{"encoder_arch": "vit", "model": "masked image model", "dataset": "photos of arthropod specimens (BIOSCAN-5M)", "train_examples": 97500, "image_size": 48, "crop_scale_min": 0.7, "horizontal_flip": true, "translate": 0.06, "rotation_deg": 10, "method": "mae", "mask_ratio": 0.5, "loss": "mse", "encoder_norm": "layernorm", "encoder_norm_position": "pre", "encoder_activation": "reglu", "encoder_mlp_ratio": 4, "encoder_head_dim": 64, "encoder_fused_qkv": false, "encoder_bias": "all", "encoder_qk_norm": false, "encoder_layer_scale_init": 0.1, "encoder_parallel_block": false, "encoder_inner_norm": false, "encoder_patch_size": [6, 6], "encoder_layers": 16, "encoder_width": 128, "encoder_positions": "learned", "decoder_width": 256, "norm_pix_loss": true, "decoder_layers": 3, "init": "lecun_normal", "residual_init": "zero_last", "optimizer": "adamw", "lr": 0.0018, "beta1": 0.9, "beta2": 0.99, "eps": 1e-10, "steps": 4000, "batch_size": 64, "epochs": 2.6, "lr_schedule": "cosine", "final_lr_fraction": 0, "warmup_steps": 200, "weight_decay": 0.4}
Rows from block 2 of the encoder of a small masked image model, named by matrix and row number. Rows with one number belong to one neuron. Each number is 200 + 30 x the weight over its row's rms, rounded and kept within 0 to 999. All counts start at 0. After the name is the row's rms in percent of the matrix's.
After each neuron's rows are labels from the 100 images, of 14976, where the neuron reaches its largest size: "responds to" is what is common among them. Only what is clearly more common there than usual is listed. The data: photos of arthropod specimens (BIOSCAN-5M). In brackets: how many of the 100.
# gate: MLP gate (encoder.blocks.2.mlp.gate.weight, 512x128), inputs 0-63
# fc1: MLP up (encoder.blocks.2.mlp.fc1.weight, 512x128), inputs 0-63
# fc2: MLP down (encoder.blocks.2.mlp.fc2.weight, 128x512, transposed), outputs 0-63

gate.463,108,181,199,191,263,181,207,236,248,203,202,163,184,214,257,271,168,236,221,147,177,182,191,164,156,163,202,209,193,172,172,195,231,178,250,261,191,226,158,210,159,224,124,222,205,180,185,173,200,202,193,188,238,226,252,224,171,178,234,142,215,205,232,188,251
fc1.463,096,168,214,201,157,174,199,151,199,238,180,150,235,154,186,178,186,146,188,205,205,170,232,182,243,189,203,177,248,206,203,204,202,211,164,187,214,187,202,193,182,220,238,161,256,166,202,241,203,271,190,172,194,215,214,141,213,262,203,262,146,149,170,196,158
fc2.463,089,195,198,211,240,167,214,178,257,197,188,180,205,183,212,200,207,175,201,186,251,191,174,222,209,188,175,234,175,230,190,204,225,213,175,207,200,199,223,283,187,213,232,182,184,197,134,202,193,222,215,174,209,203,125,204,154,160,211,168,167,181,213,201,192
responds to: order Hemiptera (48)

gate.454,102,231,206,237,232,217,170,191,191,198,296,192,197,203,108,201,240,145,188,226,229,208,229,162,133,206,182,166,193,188,202,203,189,179,188,187,172,177,184,207,193,166,201,166,232,180,225,168,115,215,233,234,194,180,212,191,204,187,182,180,222,196,174,211,207
fc1.454,111,252,202,205,172,173,235,190,199,223,171,192,204,172,231,165,162,245,181,216,234,218,208,144,202,197,215,201,154,185,278,113,180,216,194,228,194,245,189,228,268,229,202,236,198,216,222,212,218,174,207,187,244,196,164,173,207,162,255,178,173,232,210,160,214
fc2.454,116,186,194,228,270,211,166,194,200,200,236,172,184,223,179,212,205,104,205,244,231,235,219,279,177,189,195,199,203,215,193,257,194,166,190,161,186,173,158,195,191,184,190,183,221,223,177,219,179,196,239,283,181,208,204,189,208,224,154,169,236,191,192,215,144
responds to: order Coleoptera (39)

gate.256,098,224,225,183,224,236,185,216,241,208,253,218,213,182,172,161,199,185,186,206,150,188,249,117,197,211,221,192,243,181,166,214,172,137,243,192,192,202,157,159,182,195,209,185,197,186,220,169,195,196,252,174,206,174,205,176,167,238,196,208,237,159,217,226,201
fc1.256,107,232,186,97,183,244,195,231,157,193,202,203,190,190,224,198,189,210,197,230,137,204,195,182,230,178,215,193,218,230,194,183,201,147,177,193,216,181,207,148,187,200,226,168,179,204,135,254,220,248,166,203,158,219,215,236,205,218,180,202,214,165,181,200,177
fc2.256,099,178,269,189,226,157,224,224,210,220,194,217,153,183,236,234,192,174,247,249,224,238,187,151,202,209,174,200,187,181,185,191,187,199,154,175,200,215,180,217,187,192,176,203,212,165,199,196,188,179,237,173,230,192,162,219,177,120,197,238,155,192,205,197,279
responds to: order Coleoptera (38)

gate.151,099,223,260,232,181,167,206,148,203,231,175,220,197,214,192,186,235,203,197,214,237,156,150,236,186,238,172,153,178,268,188,184,147,227,191,123,135,211,216,214,244,194,212,171,235,180,174,189,135,155,200,221,184,156,150,181,205,209,212,197,145,251,180,215,183
fc1.151,095,224,215,173,233,208,147,253,231,165,211,222,199,216,199,203,192,171,191,200,181,170,196,157,229,160,241,211,154,244,179,212,186,216,196,173,214,172,197,190,147,206,240,210,212,211,149,147,151,227,268,229,170,205,187,285,173,200,201,149,184,194,177,197,218
fc2.151,099,187,185,232,201,160,174,179,183,208,213,208,192,214,191,196,182,193,217,209,210,178,238,194,177,201,191,210,199,169,198,236,151,192,203,204,214,225,234,224,227,178,170,258,200,223,261,294,177,186,111,210,211,170,210,167,253,197,235,205,148,215,176,186,181
responds to: order Coleoptera (44)

gate.79,078,228,166,217,190,244,235,204,162,225,217,234,184,201,223,215,281,162,200,230,194,185,238,196,213,212,195,145,192,198,145,179,177,194,177,183,254,190,198,155,231,157,173,197,209,170,222,201,205,164,181,171,164,208,211,168,211,227,227,231,202,165,212,217,205
fc1.79,070,189,192,196,151,182,190,215,238,157,240,177,188,184,215,172,128,235,147,113,161,213,221,204,207,198,213,239,170,209,243,221,188,167,253,221,233,190,216,215,153,201,192,170,226,178,188,256,119,235,214,184,208,213,227,186,237,216,226,171,203,210,187,189,210
fc2.79,069,241,215,192,201,185,210,227,173,186,211,206,199,218,233,212,250,232,229,174,209,245,103,198,256,206,190,166,218,212,220,265,174,185,247,173,182,212,163,230,206,219,183,231,223,152,161,230,234,134,248,141,192,174,190,164,216,236,188,213,193,204,138,170,224
responds to: order Hymenoptera (41)

gate.225,068,206,158,176,216,196,242,179,174,238,212,176,169,154,233,156,244,235,200,187,226,164,206,204,160,197,172,224,248,232,229,207,175,171,199,197,192,203,197,189,236,162,220,194,247,173,207,231,237,201,168,122,185,153,217,167,189,281,189,179,229,213,229,234,185
fc1.225,066,160,196,212,193,180,205,180,189,231,243,180,160,192,235,207,193,242,191,192,179,233,118,167,201,231,165,187,165,220,168,221,172,207,220,250,210,211,211,250,188,183,188,193,200,161,240,205,193,144,130,214,159,224,230,214,194,266,229,200,246,218,180,197,182
fc2.225,052,238,148,164,207,224,205,214,156,191,218,157,192,179,220,178,221,196,181,213,213,226,205,216,164,148,223,232,143,121,155,175,189,195,194,246,158,229,212,170,183,236,179,187,179,233,160,192,173,215,201,200,203,199,224,207,194,234,255,216,219,224,227,245,187
responds to: order Coleoptera (50)

gate.135,095,202,193,185,163,198,208,208,206,211,212,180,185,173,237,178,196,208,182,204,205,182,181,194,193,178,213,197,206,218,184,208,177,236,208,184,195,215,217,163,223,147,262,131,166,167,187,231,207,197,195,168,153,205,198,200,203,230,229,236,216,201,238,233,222
fc1.135,096,216,218,185,234,230,184,165,156,181,138,195,249,184,202,211,205,183,222,202,265,247,203,193,241,178,201,209,242,166,193,229,159,196,216,229,226,224,239,200,181,177,146,190,202,232,260,233,242,218,270,208,186,187,171,216,193,160,216,195,202,186,215,176,249
fc2.135,107,219,233,160,152,225,271,232,170,183,149,259,165,188,192,230,190,255,219,162,184,185,185,135,225,254,198,191,184,192,225,170,236,237,222,212,181,192,250,154,183,194,249,255,158,212,218,157,198,204,156,152,203,241,201,225,222,183,250,190,174,212,182,153,221
responds to: order Coleoptera (44)

gate.220,104,198,194,182,123,193,225,245,230,238,175,205,226,194,209,219,221,225,214,200,253,138,239,126,237,206,212,213,179,230,178,205,224,167,209,212,154,218,193,216,224,224,262,201,216,217,191,226,214,187,217,184,191,188,168,183,259,239,240,175,232,193,237,174,224
fc1.220,102,218,200,174,233,209,176,216,211,152,206,181,240,192,176,174,201,194,245,169,219,210,222,172,210,187,130,185,218,232,210,168,170,157,189,205,174,213,195,258,164,233,230,171,232,234,184,176,184,165,161,220,160,161,205,184,218,258,234,215,195,199,229,236,217
fc2.220,102,190,256,167,171,170,212,183,184,203,206,205,177,240,182,241,200,223,226,241,282,212,183,149,214,234,197,228,182,193,219,225,225,190,187,203,194,214,260,195,199,166,177,199,184,195,232,210,211,206,200,215,215,181,269,212,248,221,210,154,202,226,172,196,301
responds to: order Coleoptera (36)

gate.292,111,216,191,218,196,192,203,207,217,191,213,169,176,168,194,152,197,189,196,207,170,202,184,220,200,183,220,210,205,207,183,208,202,148,247,188,173,202,195,156,201,183,242,185,188,184,185,215,199,188,179,154,142,217,191,183,129,268,207,232,174,191,231,194,216
fc1.292,104,231,207,222,197,155,158,202,181,156,168,208,208,219,217,219,271,178,169,243,213,185,275,204,248,202,161,212,197,196,190,225,202,205,168,172,203,141,217,223,200,211,218,184,215,208,177,209,231,221,178,245,174,174,167,221,277,200,136,121,186,233,193,255,203
fc2.292,112,218,169,168,221,206,229,227,206,191,183,188,180,140,243,215,197,201,140,228,214,211,225,167,215,232,192,211,192,159,197,226,246,196,226,221,180,216,189,152,194,227,234,198,177,172,181,204,189,158,195,139,223,238,201,185,202,174,224,260,205,142,251,168,203
responds to: order Coleoptera (37)

gate.122,096,211,190,222,260,203,177,225,200,197,244,221,205,147,190,186,237,137,218,217,252,198,195,188,153,162,214,131,236,160,231,242,164,202,186,220,220,183,172,186,154,206,176,186,241,219,215,135,167,171,229,208,219,219,252,188,218,212,209,190,253,176,199,188,224
fc1.122,092,249,153,204,238,208,184,203,169,200,208,196,170,206,218,214,210,174,160,231,246,162,224,179,180,147,223,142,173,179,192,276,197,164,136,214,244,180,223,162,206,160,215,192,141,191,232,123,175,160,192,218,218,237,279,183,197,158,192,224,241,172,224,171,196
fc2.122,090,190,241,171,126,175,231,248,205,188,195,225,196,232,193,201,190,258,169,198,192,213,163,141,215,218,200,272,193,219,197,152,251,226,224,155,230,216,229,201,222,218,211,174,173,137,199,201,209,213,226,193,212,235,177,214,216,165,192,199,167,234,158,201,191
responds to: order Coleoptera (45)

gate.185,102,207,238,214,193,228,229,207,209,187,209,224,225,177,226,130,223,167,208,171,211,189,239,191,195,218,237,272,269,162,228,193,200,148,201,218,190,228,158,192,210,95,252,164,189,181,197,198,219,194,197,196,215,188,213,214,212,212,181,252,254,181,234,189,200
fc1.185,095,194,180,231,166,191,187,180,203,214,208,191,233,206,235,193,218,204,184,144,234,226,234,166,199,175,208,219,244,148,186,205,184,214,219,234,166,220,220,208,209,198,148,249,229,191,203,192,178,151,185,160,261,198,207,238,217,182,242,200,234,191,188,182,272
fc2.185,092,247,227,203,212,177,175,174,179,194,208,206,155,222,180,217,230,193,204,183,208,178,129,165,214,218,197,140,189,234,198,229,199,249,181,196,183,159,241,223,177,180,230,185,213,144,207,229,204,152,228,207,176,140,225,168,224,184,237,205,138,201,182,219,221
responds to: order Hymenoptera (44)

gate.324,076,236,149,240,191,227,211,242,211,174,196,203,213,188,242,183,218,149,176,219,202,121,244,206,230,212,149,172,261,230,187,180,220,188,161,128,219,153,220,134,176,201,205,182,200,190,222,205,249,199,195,179,180,184,226,186,198,225,197,204,216,167,171,211,218
fc1.324,077,205,180,188,237,141,204,184,184,227,179,264,233,215,224,174,245,169,184,268,174,176,215,205,215,253,190,186,263,207,223,211,168,165,160,181,214,146,241,239,213,144,254,175,237,175,233,197,222,229,227,161,174,162,184,173,249,188,197,221,184,211,210,200,191
fc2.324,067,225,209,209,101,187,199,212,245,206,230,162,256,208,184,224,227,213,235,170,163,200,178,209,203,108,214,219,221,188,260,200,217,172,172,207,226,211,129,189,182,176,181,230,163,194,218,224,236,211,213,164,249,207,178,206,173,202,217,205,157,211,206,225,216
responds to: order Coleoptera (36)

gate.401,084,163,230,213,213,240,211,181,192,211,253,169,194,140,174,175,226,154,241,219,211,187,193,152,180,233,179,221,144,152,169,193,190,168,210,207,155,195,158,144,209,102,191,198,225,177,254,181,217,200,231,191,210,150,167,221,194,194,197,233,269,179,192,186,188
fc1.401,083,167,191,209,217,185,199,215,258,141,224,170,191,181,184,209,186,200,164,210,204,204,226,173,195,212,126,235,189,210,206,172,251,198,197,264,230,153,165,203,143,214,204,190,155,274,169,131,190,241,172,174,169,193,206,217,149,196,158,186,227,177,204,228,171
fc2.401,075,157,268,265,215,190,238,166,209,184,185,217,203,170,204,135,197,222,190,192,239,206,209,184,181,228,191,209,218,225,214,189,193,203,228,200,157,198,212,234,198,225,169,242,233,226,226,219,164,186,200,173,184,206,180,260,175,160,187,170,157,216,161,162,191
responds to: order Hemiptera (35)

gate.345,102,212,172,206,203,215,152,206,142,167,166,196,206,156,199,167,217,149,168,168,231,182,197,184,243,162,230,191,180,142,216,207,213,211,154,183,227,216,165,227,208,210,220,207,196,198,199,198,259,244,196,176,187,210,190,217,202,169,221,237,254,180,247,234,228
fc1.345,104,242,173,223,211,212,227,184,233,231,177,205,225,201,209,236,176,180,247,208,220,206,204,171,202,184,228,187,202,187,164,159,233,153,196,282,221,226,214,183,218,188,183,215,189,193,200,185,202,180,142,206,268,199,198,259,238,226,233,205,183,216,201,186,254
fc2.345,103,192,217,144,221,202,178,236,157,198,191,186,190,226,220,193,197,195,166,232,229,235,198,206,244,184,188,242,182,197,206,202,214,217,239,156,192,151,206,175,171,220,218,156,159,209,203,123,231,226,185,190,151,214,130,142,209,173,199,200,174,257,231,236,164
responds to: order Coleoptera (38)

gate.357,097,187,196,216,231,273,184,189,198,194,287,208,159,204,201,205,229,157,172,231,180,177,211,179,128,193,217,145,184,225,224,214,172,185,188,214,213,174,208,120,171,181,165,194,198,199,186,147,183,195,202,215,188,215,259,195,205,239,202,206,266,175,220,208,233
fc1.357,095,191,244,216,184,192,225,174,217,196,194,253,190,257,185,184,193,215,219,240,214,170,207,226,194,238,183,167,248,250,240,197,218,211,158,180,170,218,133,191,225,226,235,232,193,218,197,207,168,190,210,212,189,228,129,164,213,229,158,215,159,196,199,159,209
fc2.357,097,179,183,236,187,209,238,182,190,158,221,176,203,181,209,191,159,195,217,144,205,218,191,237,191,156,204,145,209,184,190,226,167,203,202,234,158,171,239,166,204,168,181,221,218,226,259,222,209,260,171,182,182,183,199,154,192,112,235,189,184,251,217,208,201
responds to: order Coleoptera (37)