A small masked image model, trained from scratch.
Model: 48-pixel images, encoder arch vit, encoder activation reglu, encoder patch size [6, 6], encoder width 128, decoder width 256, decoder layers 3.
Rows from block 3 of the encoder, named by matrix and row number. Rows with one number belong to one neuron. Each number is 128 + 32 x the weight over its row's rms, rounded and kept within 0 to 255. All counts start at 0. Numbers have three digits each. After the name is the row's rms in percent of the matrix's.
# gate: MLP gate (encoder.blocks.3.mlp.gate.weight, 512x128), inputs 0-42
# fc1: MLP up (encoder.blocks.3.mlp.fc1.weight, 512x128), inputs 0-42
# fc2: MLP down (encoder.blocks.3.mlp.fc2.weight, 128x512, transposed), outputs 0-42
gate.428 079:112166160122099171134073149130171107081142125159050049100137104153116107132139103129083082133117132124142136099194091170081134108
fc1.428 077:127103169102136128109091108118153167175095131109142166089078154157119081121174073131122143096121114191099094094098126077080126116
fc2.428 065:154126062109145111141085132103162116158119106082145088181046066137139173154148126083093127099154186164113128108154123112106183101
gate.429 070:145153180115155112083088167182120154131156104179158073164101142123115097175057130119146166134112127060125129137120102139073111153
fc1.429 076:177126127140129141125177160116127149138127098169126074220129132130185179160095143160114090109133148204169134120124106100104126120
fc2.429 058:114142116184135136113172147139094099118125182114122159111113143135125132131198149121092129164146130140151103101132142129102067158
gate.430 097:135111169175112132146120104161119106112108143121122156050069136117135107116129083120175133129086074166105066162113132166113107118
fc1.430 101:142125119124117138139137128113155108135065121122102128163088099140130123158119140067104135120168093152096108119136115184115128101
fc2.430 101:131160153114149071117134110153124107152111171158119140084073180113108124083170127078109165164118110118092224188146089072087111144
gate.431 097:149121136157114118132126153158115183052147110110117121102108086114120144130119115197057203064123167117147138148134124133096137120
fc1.431 088:135169184151137111095111109174105107098131137154149110168155126108136073090122092114125141093148130097109102087135119107142170123
fc2.431 088:134038122137126161132155133166125119148161200120072125128056118178148086123130064170093168092108145096176088108103149167149137080
gate.432 100:150144109147125093124124156108135097068156121116181132096166146118081119117133117114119155075121140126150114146144112176147178204
fc1.432 102:122158153140145128142161138136137167133101131115137148146047104147141095106107158109123163136120119151150160143144153130107102119
fc2.432 120:130156099085133168118083150095129117112140123110209136090090124100085118133177131101120140086123147134170121171134122092133127189
gate.433 080:101123140099093117175142144123115083104139153161109121151100131190128108123183067158172105135127140122053188084139104143103196154
fc1.433 078:141131145105128166168079142094159167113164155146129111135167167098135115145106106112119128123134168140097082061096159124117090118
fc2.433 066:157116113117128114126108124132112101184187155159151066131130138103160156137109186157102148147156138170163100108164130151158166089
gate.434 090:157167169129139132119124123169113139171144099141141128123092116127153103132134150081130165166164120176122158135135163097104127138
fc1.434 091:074190111165161189174167084161130103104129117075167196115079145134026134124132124074117078139139071160175144094115082093147103182
fc2.434 088:128136143054128117162087146132132185138132095115171064140172116101154130102111127118138145096130124138068147128117090137110142138
gate.435 092:142131097104186135154154099158133169100136115182116127115147148191109111159165155142094141110164089131169094099093083075083135114
fc1.435 094:152127153092131151110069215086200133144099126119215131132099110120143141103134096161178131118093144114116100105132123150155127152
fc2.435 095:156111095120141103193137135129103155082106099108094083146118101155143164114143162101150140157164100090107220129130121107078185110
gate.436 089:140032104179082124071129078158107152124112160153129152096155081143134105132075078113177135095104138108137097122088124121140140152
fc1.436 082:073118091128151063153086098155134152150122118128132113179137161166169121126113141141160065079153086118126151105129069088164219108
fc2.436 083:175161130109160119101161128141159145156062160129047104146108124108138148130166117161157179166162086107126164160111091169118143154
gate.437 106:146121169145153089120079162110123140072101105113179119177126119142098094118154065182169134154129131078101156198145110144115111189
fc1.437 102:119196119090163131122154110154190161165075157116123151072151139136096153154151151128150167180148141136125165138123117114079113117
fc2.437 103:146081100150133112118141123105131096116139165113086092187095149163161168160082125160148125144121135123132148109154150133091151126
gate.438 126:115148105139165135104085141153175073125087139177127172067087127168139117194133110075127112127158133146154079096110116093125119120
fc1.438 149:125180145141174111106074157129119124128089147105151166054097169170124143166147150080085185082095136171155092138105157104128129140
fc2.438 139:112165146089118116116182108149126155160140106108102136129144087089118104089107125160161107139141127084098149102128129131116164113
gate.439 097:147101090185141177186078099110133133134154149067149055151177132157141186096169149124125083142137123157155124094149130167140143116
fc1.439 097:143156127135219134098116130150137119165133165110159120106056134071145148093136127107143140146094138096150102181155092150123083120
fc2.439 089:146067153127096129137123110161125168120082137122127133197228133173155108154114152147111094123119115113147149121143117134111146067
gate.440 119:132092099079070155092154162145118113142094067117124079199101141076157110128127083133171140096120103131092155147160043161096165150
fc1.440 125:127152081150182104149081128134130172135128090132141102111123135115149149182131183089075116127098151203130132128124178128136095107
fc2.440 123:150151109162128155161165125116136094113163178151136143121137163111075128133126133201165016155119108171137145095121118089159100117
gate.441 085:075099136124115149136134191135142138114142122133053159155074067125112137172119127123136082092095137094081131094123110109086111085
fc1.441 082:133158146095160128183060095125075099127134111113187124120170154115174129097163109098173147128148083157186094156136127140154138149
fc2.441 074:063118142170178150138139167148124176104084139088106091112105033197163105160138125158160122150127120160129145103107119131089132095
gate.442 100:148111160126144078113115162162138132131162109188113098152055143121105136142099078138160161168141149171064162135088102114124147150
fc1.442 098:151146109130116087065112085114142130140137151176110115160179116095058127128068122153148154162178152115088138122144136104176131106
fc2.442 100:103158110154115136116151096115096114122088111114086161157141101179094122129178179184147050131115114117157197133124143093110107177
gate.443 091:171144081112135062159124115154118102097151101153141129154078177193129121100133070118143120090126139119080073148074118120155184129
fc1.443 084:055105148111146134118115128124090116126113098152125102107088154116182104160127100107054114073113145150094112140115138130165134195
fc2.443 082:090117136160156057118129154143128126162116089152079189111124137155187086106175138130130112159105066129100143129098127103125113102
gate.444 097:150156095112147103140169103121134129136080087118113081156088151098127083117167153166198205166112142106029136105132102103069116117
fc1.444 099:138058124107115127123091116134076120152144129122158111076148167130111143103120174114117069158105149194158070144178144131095126098
fc2.444 095:158122098210134092105132131147105113131101077141111111120087140108132149141161161131103081084117121111181184170139129073089150087
gate.445 085:154090125122139127155172101190119159140139140173115138088141087139093119139108086151121188146099116108113143102114098071070106134
fc1.445 083:122124110162094161140196144158125113173135137166157162161115173093095138111150152094137163117146127178118024136088114117162103099
fc2.445 084:070126164101173092127076098099154135119150137118189165104147103078105108154120098164098114119096144147156098110136161125111122134
gate.446 113:149113105071102145097137123165122131161079164116063138125178129117133070092161067135094167100123131164064105148154087133139145080
fc1.446 112:174181089098085152111111181156151156122171162156078118129147146142045114146109119139120173141146117122106105106169107110182152108
fc2.446 120:091163157146187079120093135191103115168171183174127157055089161125123121105154137214068078166152125131127139127150121090078124130
gate.447 089:109154107147138155170195109135110129072132089111122107094122133114141159085126155104162092155125144179086139124078109108119107159
fc1.447 089:087135118110112085178149143142126135133130070117135158123042102086178140085120161115176129126175135162142120157131159086141100102
fc2.447 082:129125110145145128106152143166155145158067127150132171092123118108156141101159100093127130103092128108046124130124163147124131057
gate.448 091:104127093172135165178087107107144096165184116149150081102060133186154155122115125076124116109092145144128170084159097094158114159
fc1.448 084:122038101136134139089129079142132102142177107109083150170071096139120091135107117082128163085092116141084105093112087143145157091
fc2.448 088:127174133112102153125189125119140091156114131179133115191108124153156080137092115159203128156123141083117137095078158140090162164
gate.449 112:116083105097120110130144159135164155118095133190121143104142130140081104153085067147156094138120108089075160157099117139135159146
fc1.449 125:108061101140074101129163127104084119164141132184103163143162175121114146156093113149135074182141086100073187169064139129174126171
fc2.449 115:143166175101097127094095137145135126119129157082128113158169101119101115161094098078158218138151190122147091134178119124110125151
gate.450 098:103112154146123090097134118146172155129128157213138102147144149223095126189104129076124097146128116129113105064164103076118111077
fc1.450 094:135170155103148117142116161133127143130067119108169188108082085071154100106139139127111177080097145109094119158164201138113124124
fc2.450 085:192071077144127156127144136140127129139085127125118128207096193142121125123152099119123019070102111136167118097146155126133113113
gate.451 093:138113101025090146188132159172095093123133108130089139139106122157096095133132124094097113132131145109103122117114069153112131106
fc1.451 095:115136093072141164208127160103215099130116142086123085187110143129122137132153162128082093137140130086082150120170083130116117090
fc2.451 093:131145124194137151108169169113088151085143141063097164089108054091111091146119121110138139115116113118174125156107162095116076151
gate.452 098:190163155140144145095130154156131126090090149175113094117187135152066132122139101185146158159149095106101126104113110104108235090
fc1.452 095:093115137105129169169118145181126161124103124069136133113065116097190093134190076133134111123117090123131110147091102130094152157
fc2.452 099:151126152140092165070112147117175102210138214114127140102073152116136088143088086129172195133130181137127109147136155175119114141
gate.453 113:148135082120112110171118127158116071100164120158156127158116144151129143145104155094140136110118096082162103146123092124171106164
fc1.453 116:122109121118098111112195074148116151171169164123053135182150119087135161123113102155162125144162138146085139096098136086148131082
fc2.453 123:142078091188152125104121121149100095139131157099134151111098151123128116141174127117124083100127123109172092200091133049180088150
gate.454 085:150148122153160136124064103169132118120147119135147062129121108102175135127087107143132111198132171089094119151165089124145105127
fc1.454 082:089137124107070115120123132126107109118106123138064167142118176152118125128186146146139143102119124089186137173135147144134160137
fc2.454 078:199114106169135162092109116115153116121093107090141095164083090143135184157080093108179101164130145089189081120144133160178145117
gate.455 095:139117132148110161157191138179115142113114121151103078098173099091084130173085125183184179162124083167113115142124120117125078094
fc1.455 092:138124158151124167111103175131171150093125163161150147115132157113116119192084096142095148133157138146155101109148136163095119129
fc2.455 091:142155104132220108171057140120150144133150136158120084141120157094144130082184131175069140137152140131126170189155122110129111102
gate.456 101:185122094135130081160069110089137166137117127103199107137131118096137164059055099091125205142143105104089060088097136133103122130
fc1.456 093:102104134162152169150084147139159124202128149107118140108079143080154082139117073121124176164162070101093146155077055167132112154
fc2.456 093:109132116131126103114176102136124145134130094113072131174144095142096140121147145071110121167145131086120212164135069125111124116
gate.457 104:123070143118126082133110101108094126113123154125136137113098145159045133104095121101169166181131133077138203110155100078136160079
fc1.457 096:121165140117091113162143120093131159107165154129064120119134108156121160121116151142113178177129162073113113106122143169111112146
fc2.457 093:149112144146136068100143115130090135144158152143117098133101146201114127106170135082084078191103118144093166133144179114139138152
gate.458 112:078138143100094092147168172140174147142075067155120091166113078107125110137074142144146109174109110083061143163143133129178102142
fc1.458 106:176155085110193166107092096098123123146104126107145142052171172080135124123157147147115161076098138172177135194157140119123147098
fc2.458 118:105066112136092158159167126087121157157095104136154122156163149118150159120090181140170067160146109107097143128142131103138107121
gate.459 101:186078152123138106110175147121131170076103121143113138079108060100130085132113089145110131114121139109076087127070140143111110113
fc1.459 101:072161189127166101174126109130095084176092107174145115118129175100175120136109158116165135148103165128080156159121171185086125150
fc2.459 108:158143096073145166135098093118143126144102114126182096140072157134108142106192188127113116045122091153146196133167083110179122108
gate.460 101:075093105100053115115130117109116114195133096175145136157106145136160123135118142145129095087182101134112113049132120110148153175
fc1.460 097:123203138161090113100110152180124085108121119154164146128134154196090083150075142096131161084106137098145095130134163125130179100
fc2.460 102:109100133136158135092035186110127121095122075139149104127132100186150104125098146125096091136140161115161177155223145093134144097
gate.461 105:126105137134156104169164151100131179066146068124069122109137115136069126092090135177134148144109109143105158147049119126104147146
fc1.461 114:106113074126140131142085093098140147189117179162149101187160160141136179130101126117133115188153180171100142105118109098164171087
fc2.461 116:113085155105066140109136139144076103165142143137126148136148152178132114090134080112101116092110141055143132133169072127149193122
gate.462 104:099165159107094103118148172176129131130122128128110124128088110135104065147134152120121132105140136092093167176110144145093097115
fc1.462 114:147116093195144125161149136150057146079143100096135164087143148147137121077114115110179163118121116128160123154067118103136131200
fc2.462 115:102146137083114150098132114122161110213089189157132125173104144165181117136141129129143134110138158120071101114149144203104152072
gate.463 101:117072087161105135128129129106070147095121121144091107123134103115123137105119154177143068171145154119115136117163121076146134126
fc1.463 087:167080088154104109120087130086111147121110092136107142152169084093097176130129171139134036154110117096088154139165111101164111094
fc2.463 084:108157117184112132115127132104120109129103140114139162072150162088066165164163145095166146141097154142081124184117131163158106096
gate.464 098:129070137117172110094178145185120126136083075170069142167120120197141123097171061124151081079117087095079114096130070140068144072
fc1.464 109:115116118061153129144137152148136115149100080153119146176102153193151119067183107107081080038148131048116160122103107196081146103
fc2.464 111:123129123153154092112129140110097131111127125146123143139140163049118119163117160149136092217135097193152131161111124096176034205
gate.465 102:152062152149054118058107109133140115108111140102145167125156107177080127132181106097172071128077128138110132142168158070158123061
fc1.465 098:152134089155074101107132139136120139127128116137083135148165157149139146129161111151171099123145109087142142155123115130146197085
fc2.465 113:154161176159063105086150113117095140120170122138041130126152121141166152137109092119110186149146169107139102172113116174143151160
gate.466 085:185081154061124077119095108139125115092142113199138083136120118141156165047119112100122127184107085155093095112163109163114154053
fc1.466 081:118170099106083181147156186145086122127137162113110192135147105138094102116141164190154148113154143118182161166094173104130119170
fc2.466 081:141050124111187071114127101109146148117124162146141108102087112200128127159190161205133127144167098171113177109129099096122150146
gate.467 110:180107122121155113060137131122126133125117157101131079136153090128042115124168098109154164138049126167146086187126141118171105150
fc1.467 101:110142102102163158108147180139142121114100108157118136108172095152112137100108152165176158120169156134119126146052079066116166200
fc2.467 101:140113132114094166147155129074122103117144159151114140164068154120137125135109102116120138158145132112206091148163170138138093121
gate.468 083:094079169130122127128139142140191095175072153192096077181139115140160087158079146147147050078093166155110116124136137138142119094
fc1.468 075:121130153071162104183131197114160152119131150097093104148111057159137103104132126156148139129223140158124133109161107132138083097
fc2.468 075:175124099079078131128120124150128077205097080140183136157149197121126127101182083064146163082095148106137122147163153111150165145
gate.469 101:119067139124140151138183104146142141069131159211117145057108125153050165161101115209112106152131122103139177074131139110115141117
fc1.469 093:118161183103074119103077092094082193128146160077189093113187137061059130128131145108135186116121160149106097102156213100154112113
fc2.469 105:108072101141092102156125133135120150155135164062100158096124100163149105146101112064100118113150119125106117105107140145058152127
gate.470 102:130156101128110084040124113140124134164149134142116138114102170076185128136105120107176143202090140132118087183109166146106128177
fc1.470 089:135133157156124121140095150147160058103100177140137106128133118177045096166153123097117102136135146188064073125131116126143110117
fc2.470 086:122190141118131116164159123108130173132111140109120142120113089098143114106189092167130147113131098084104134046124149137153113092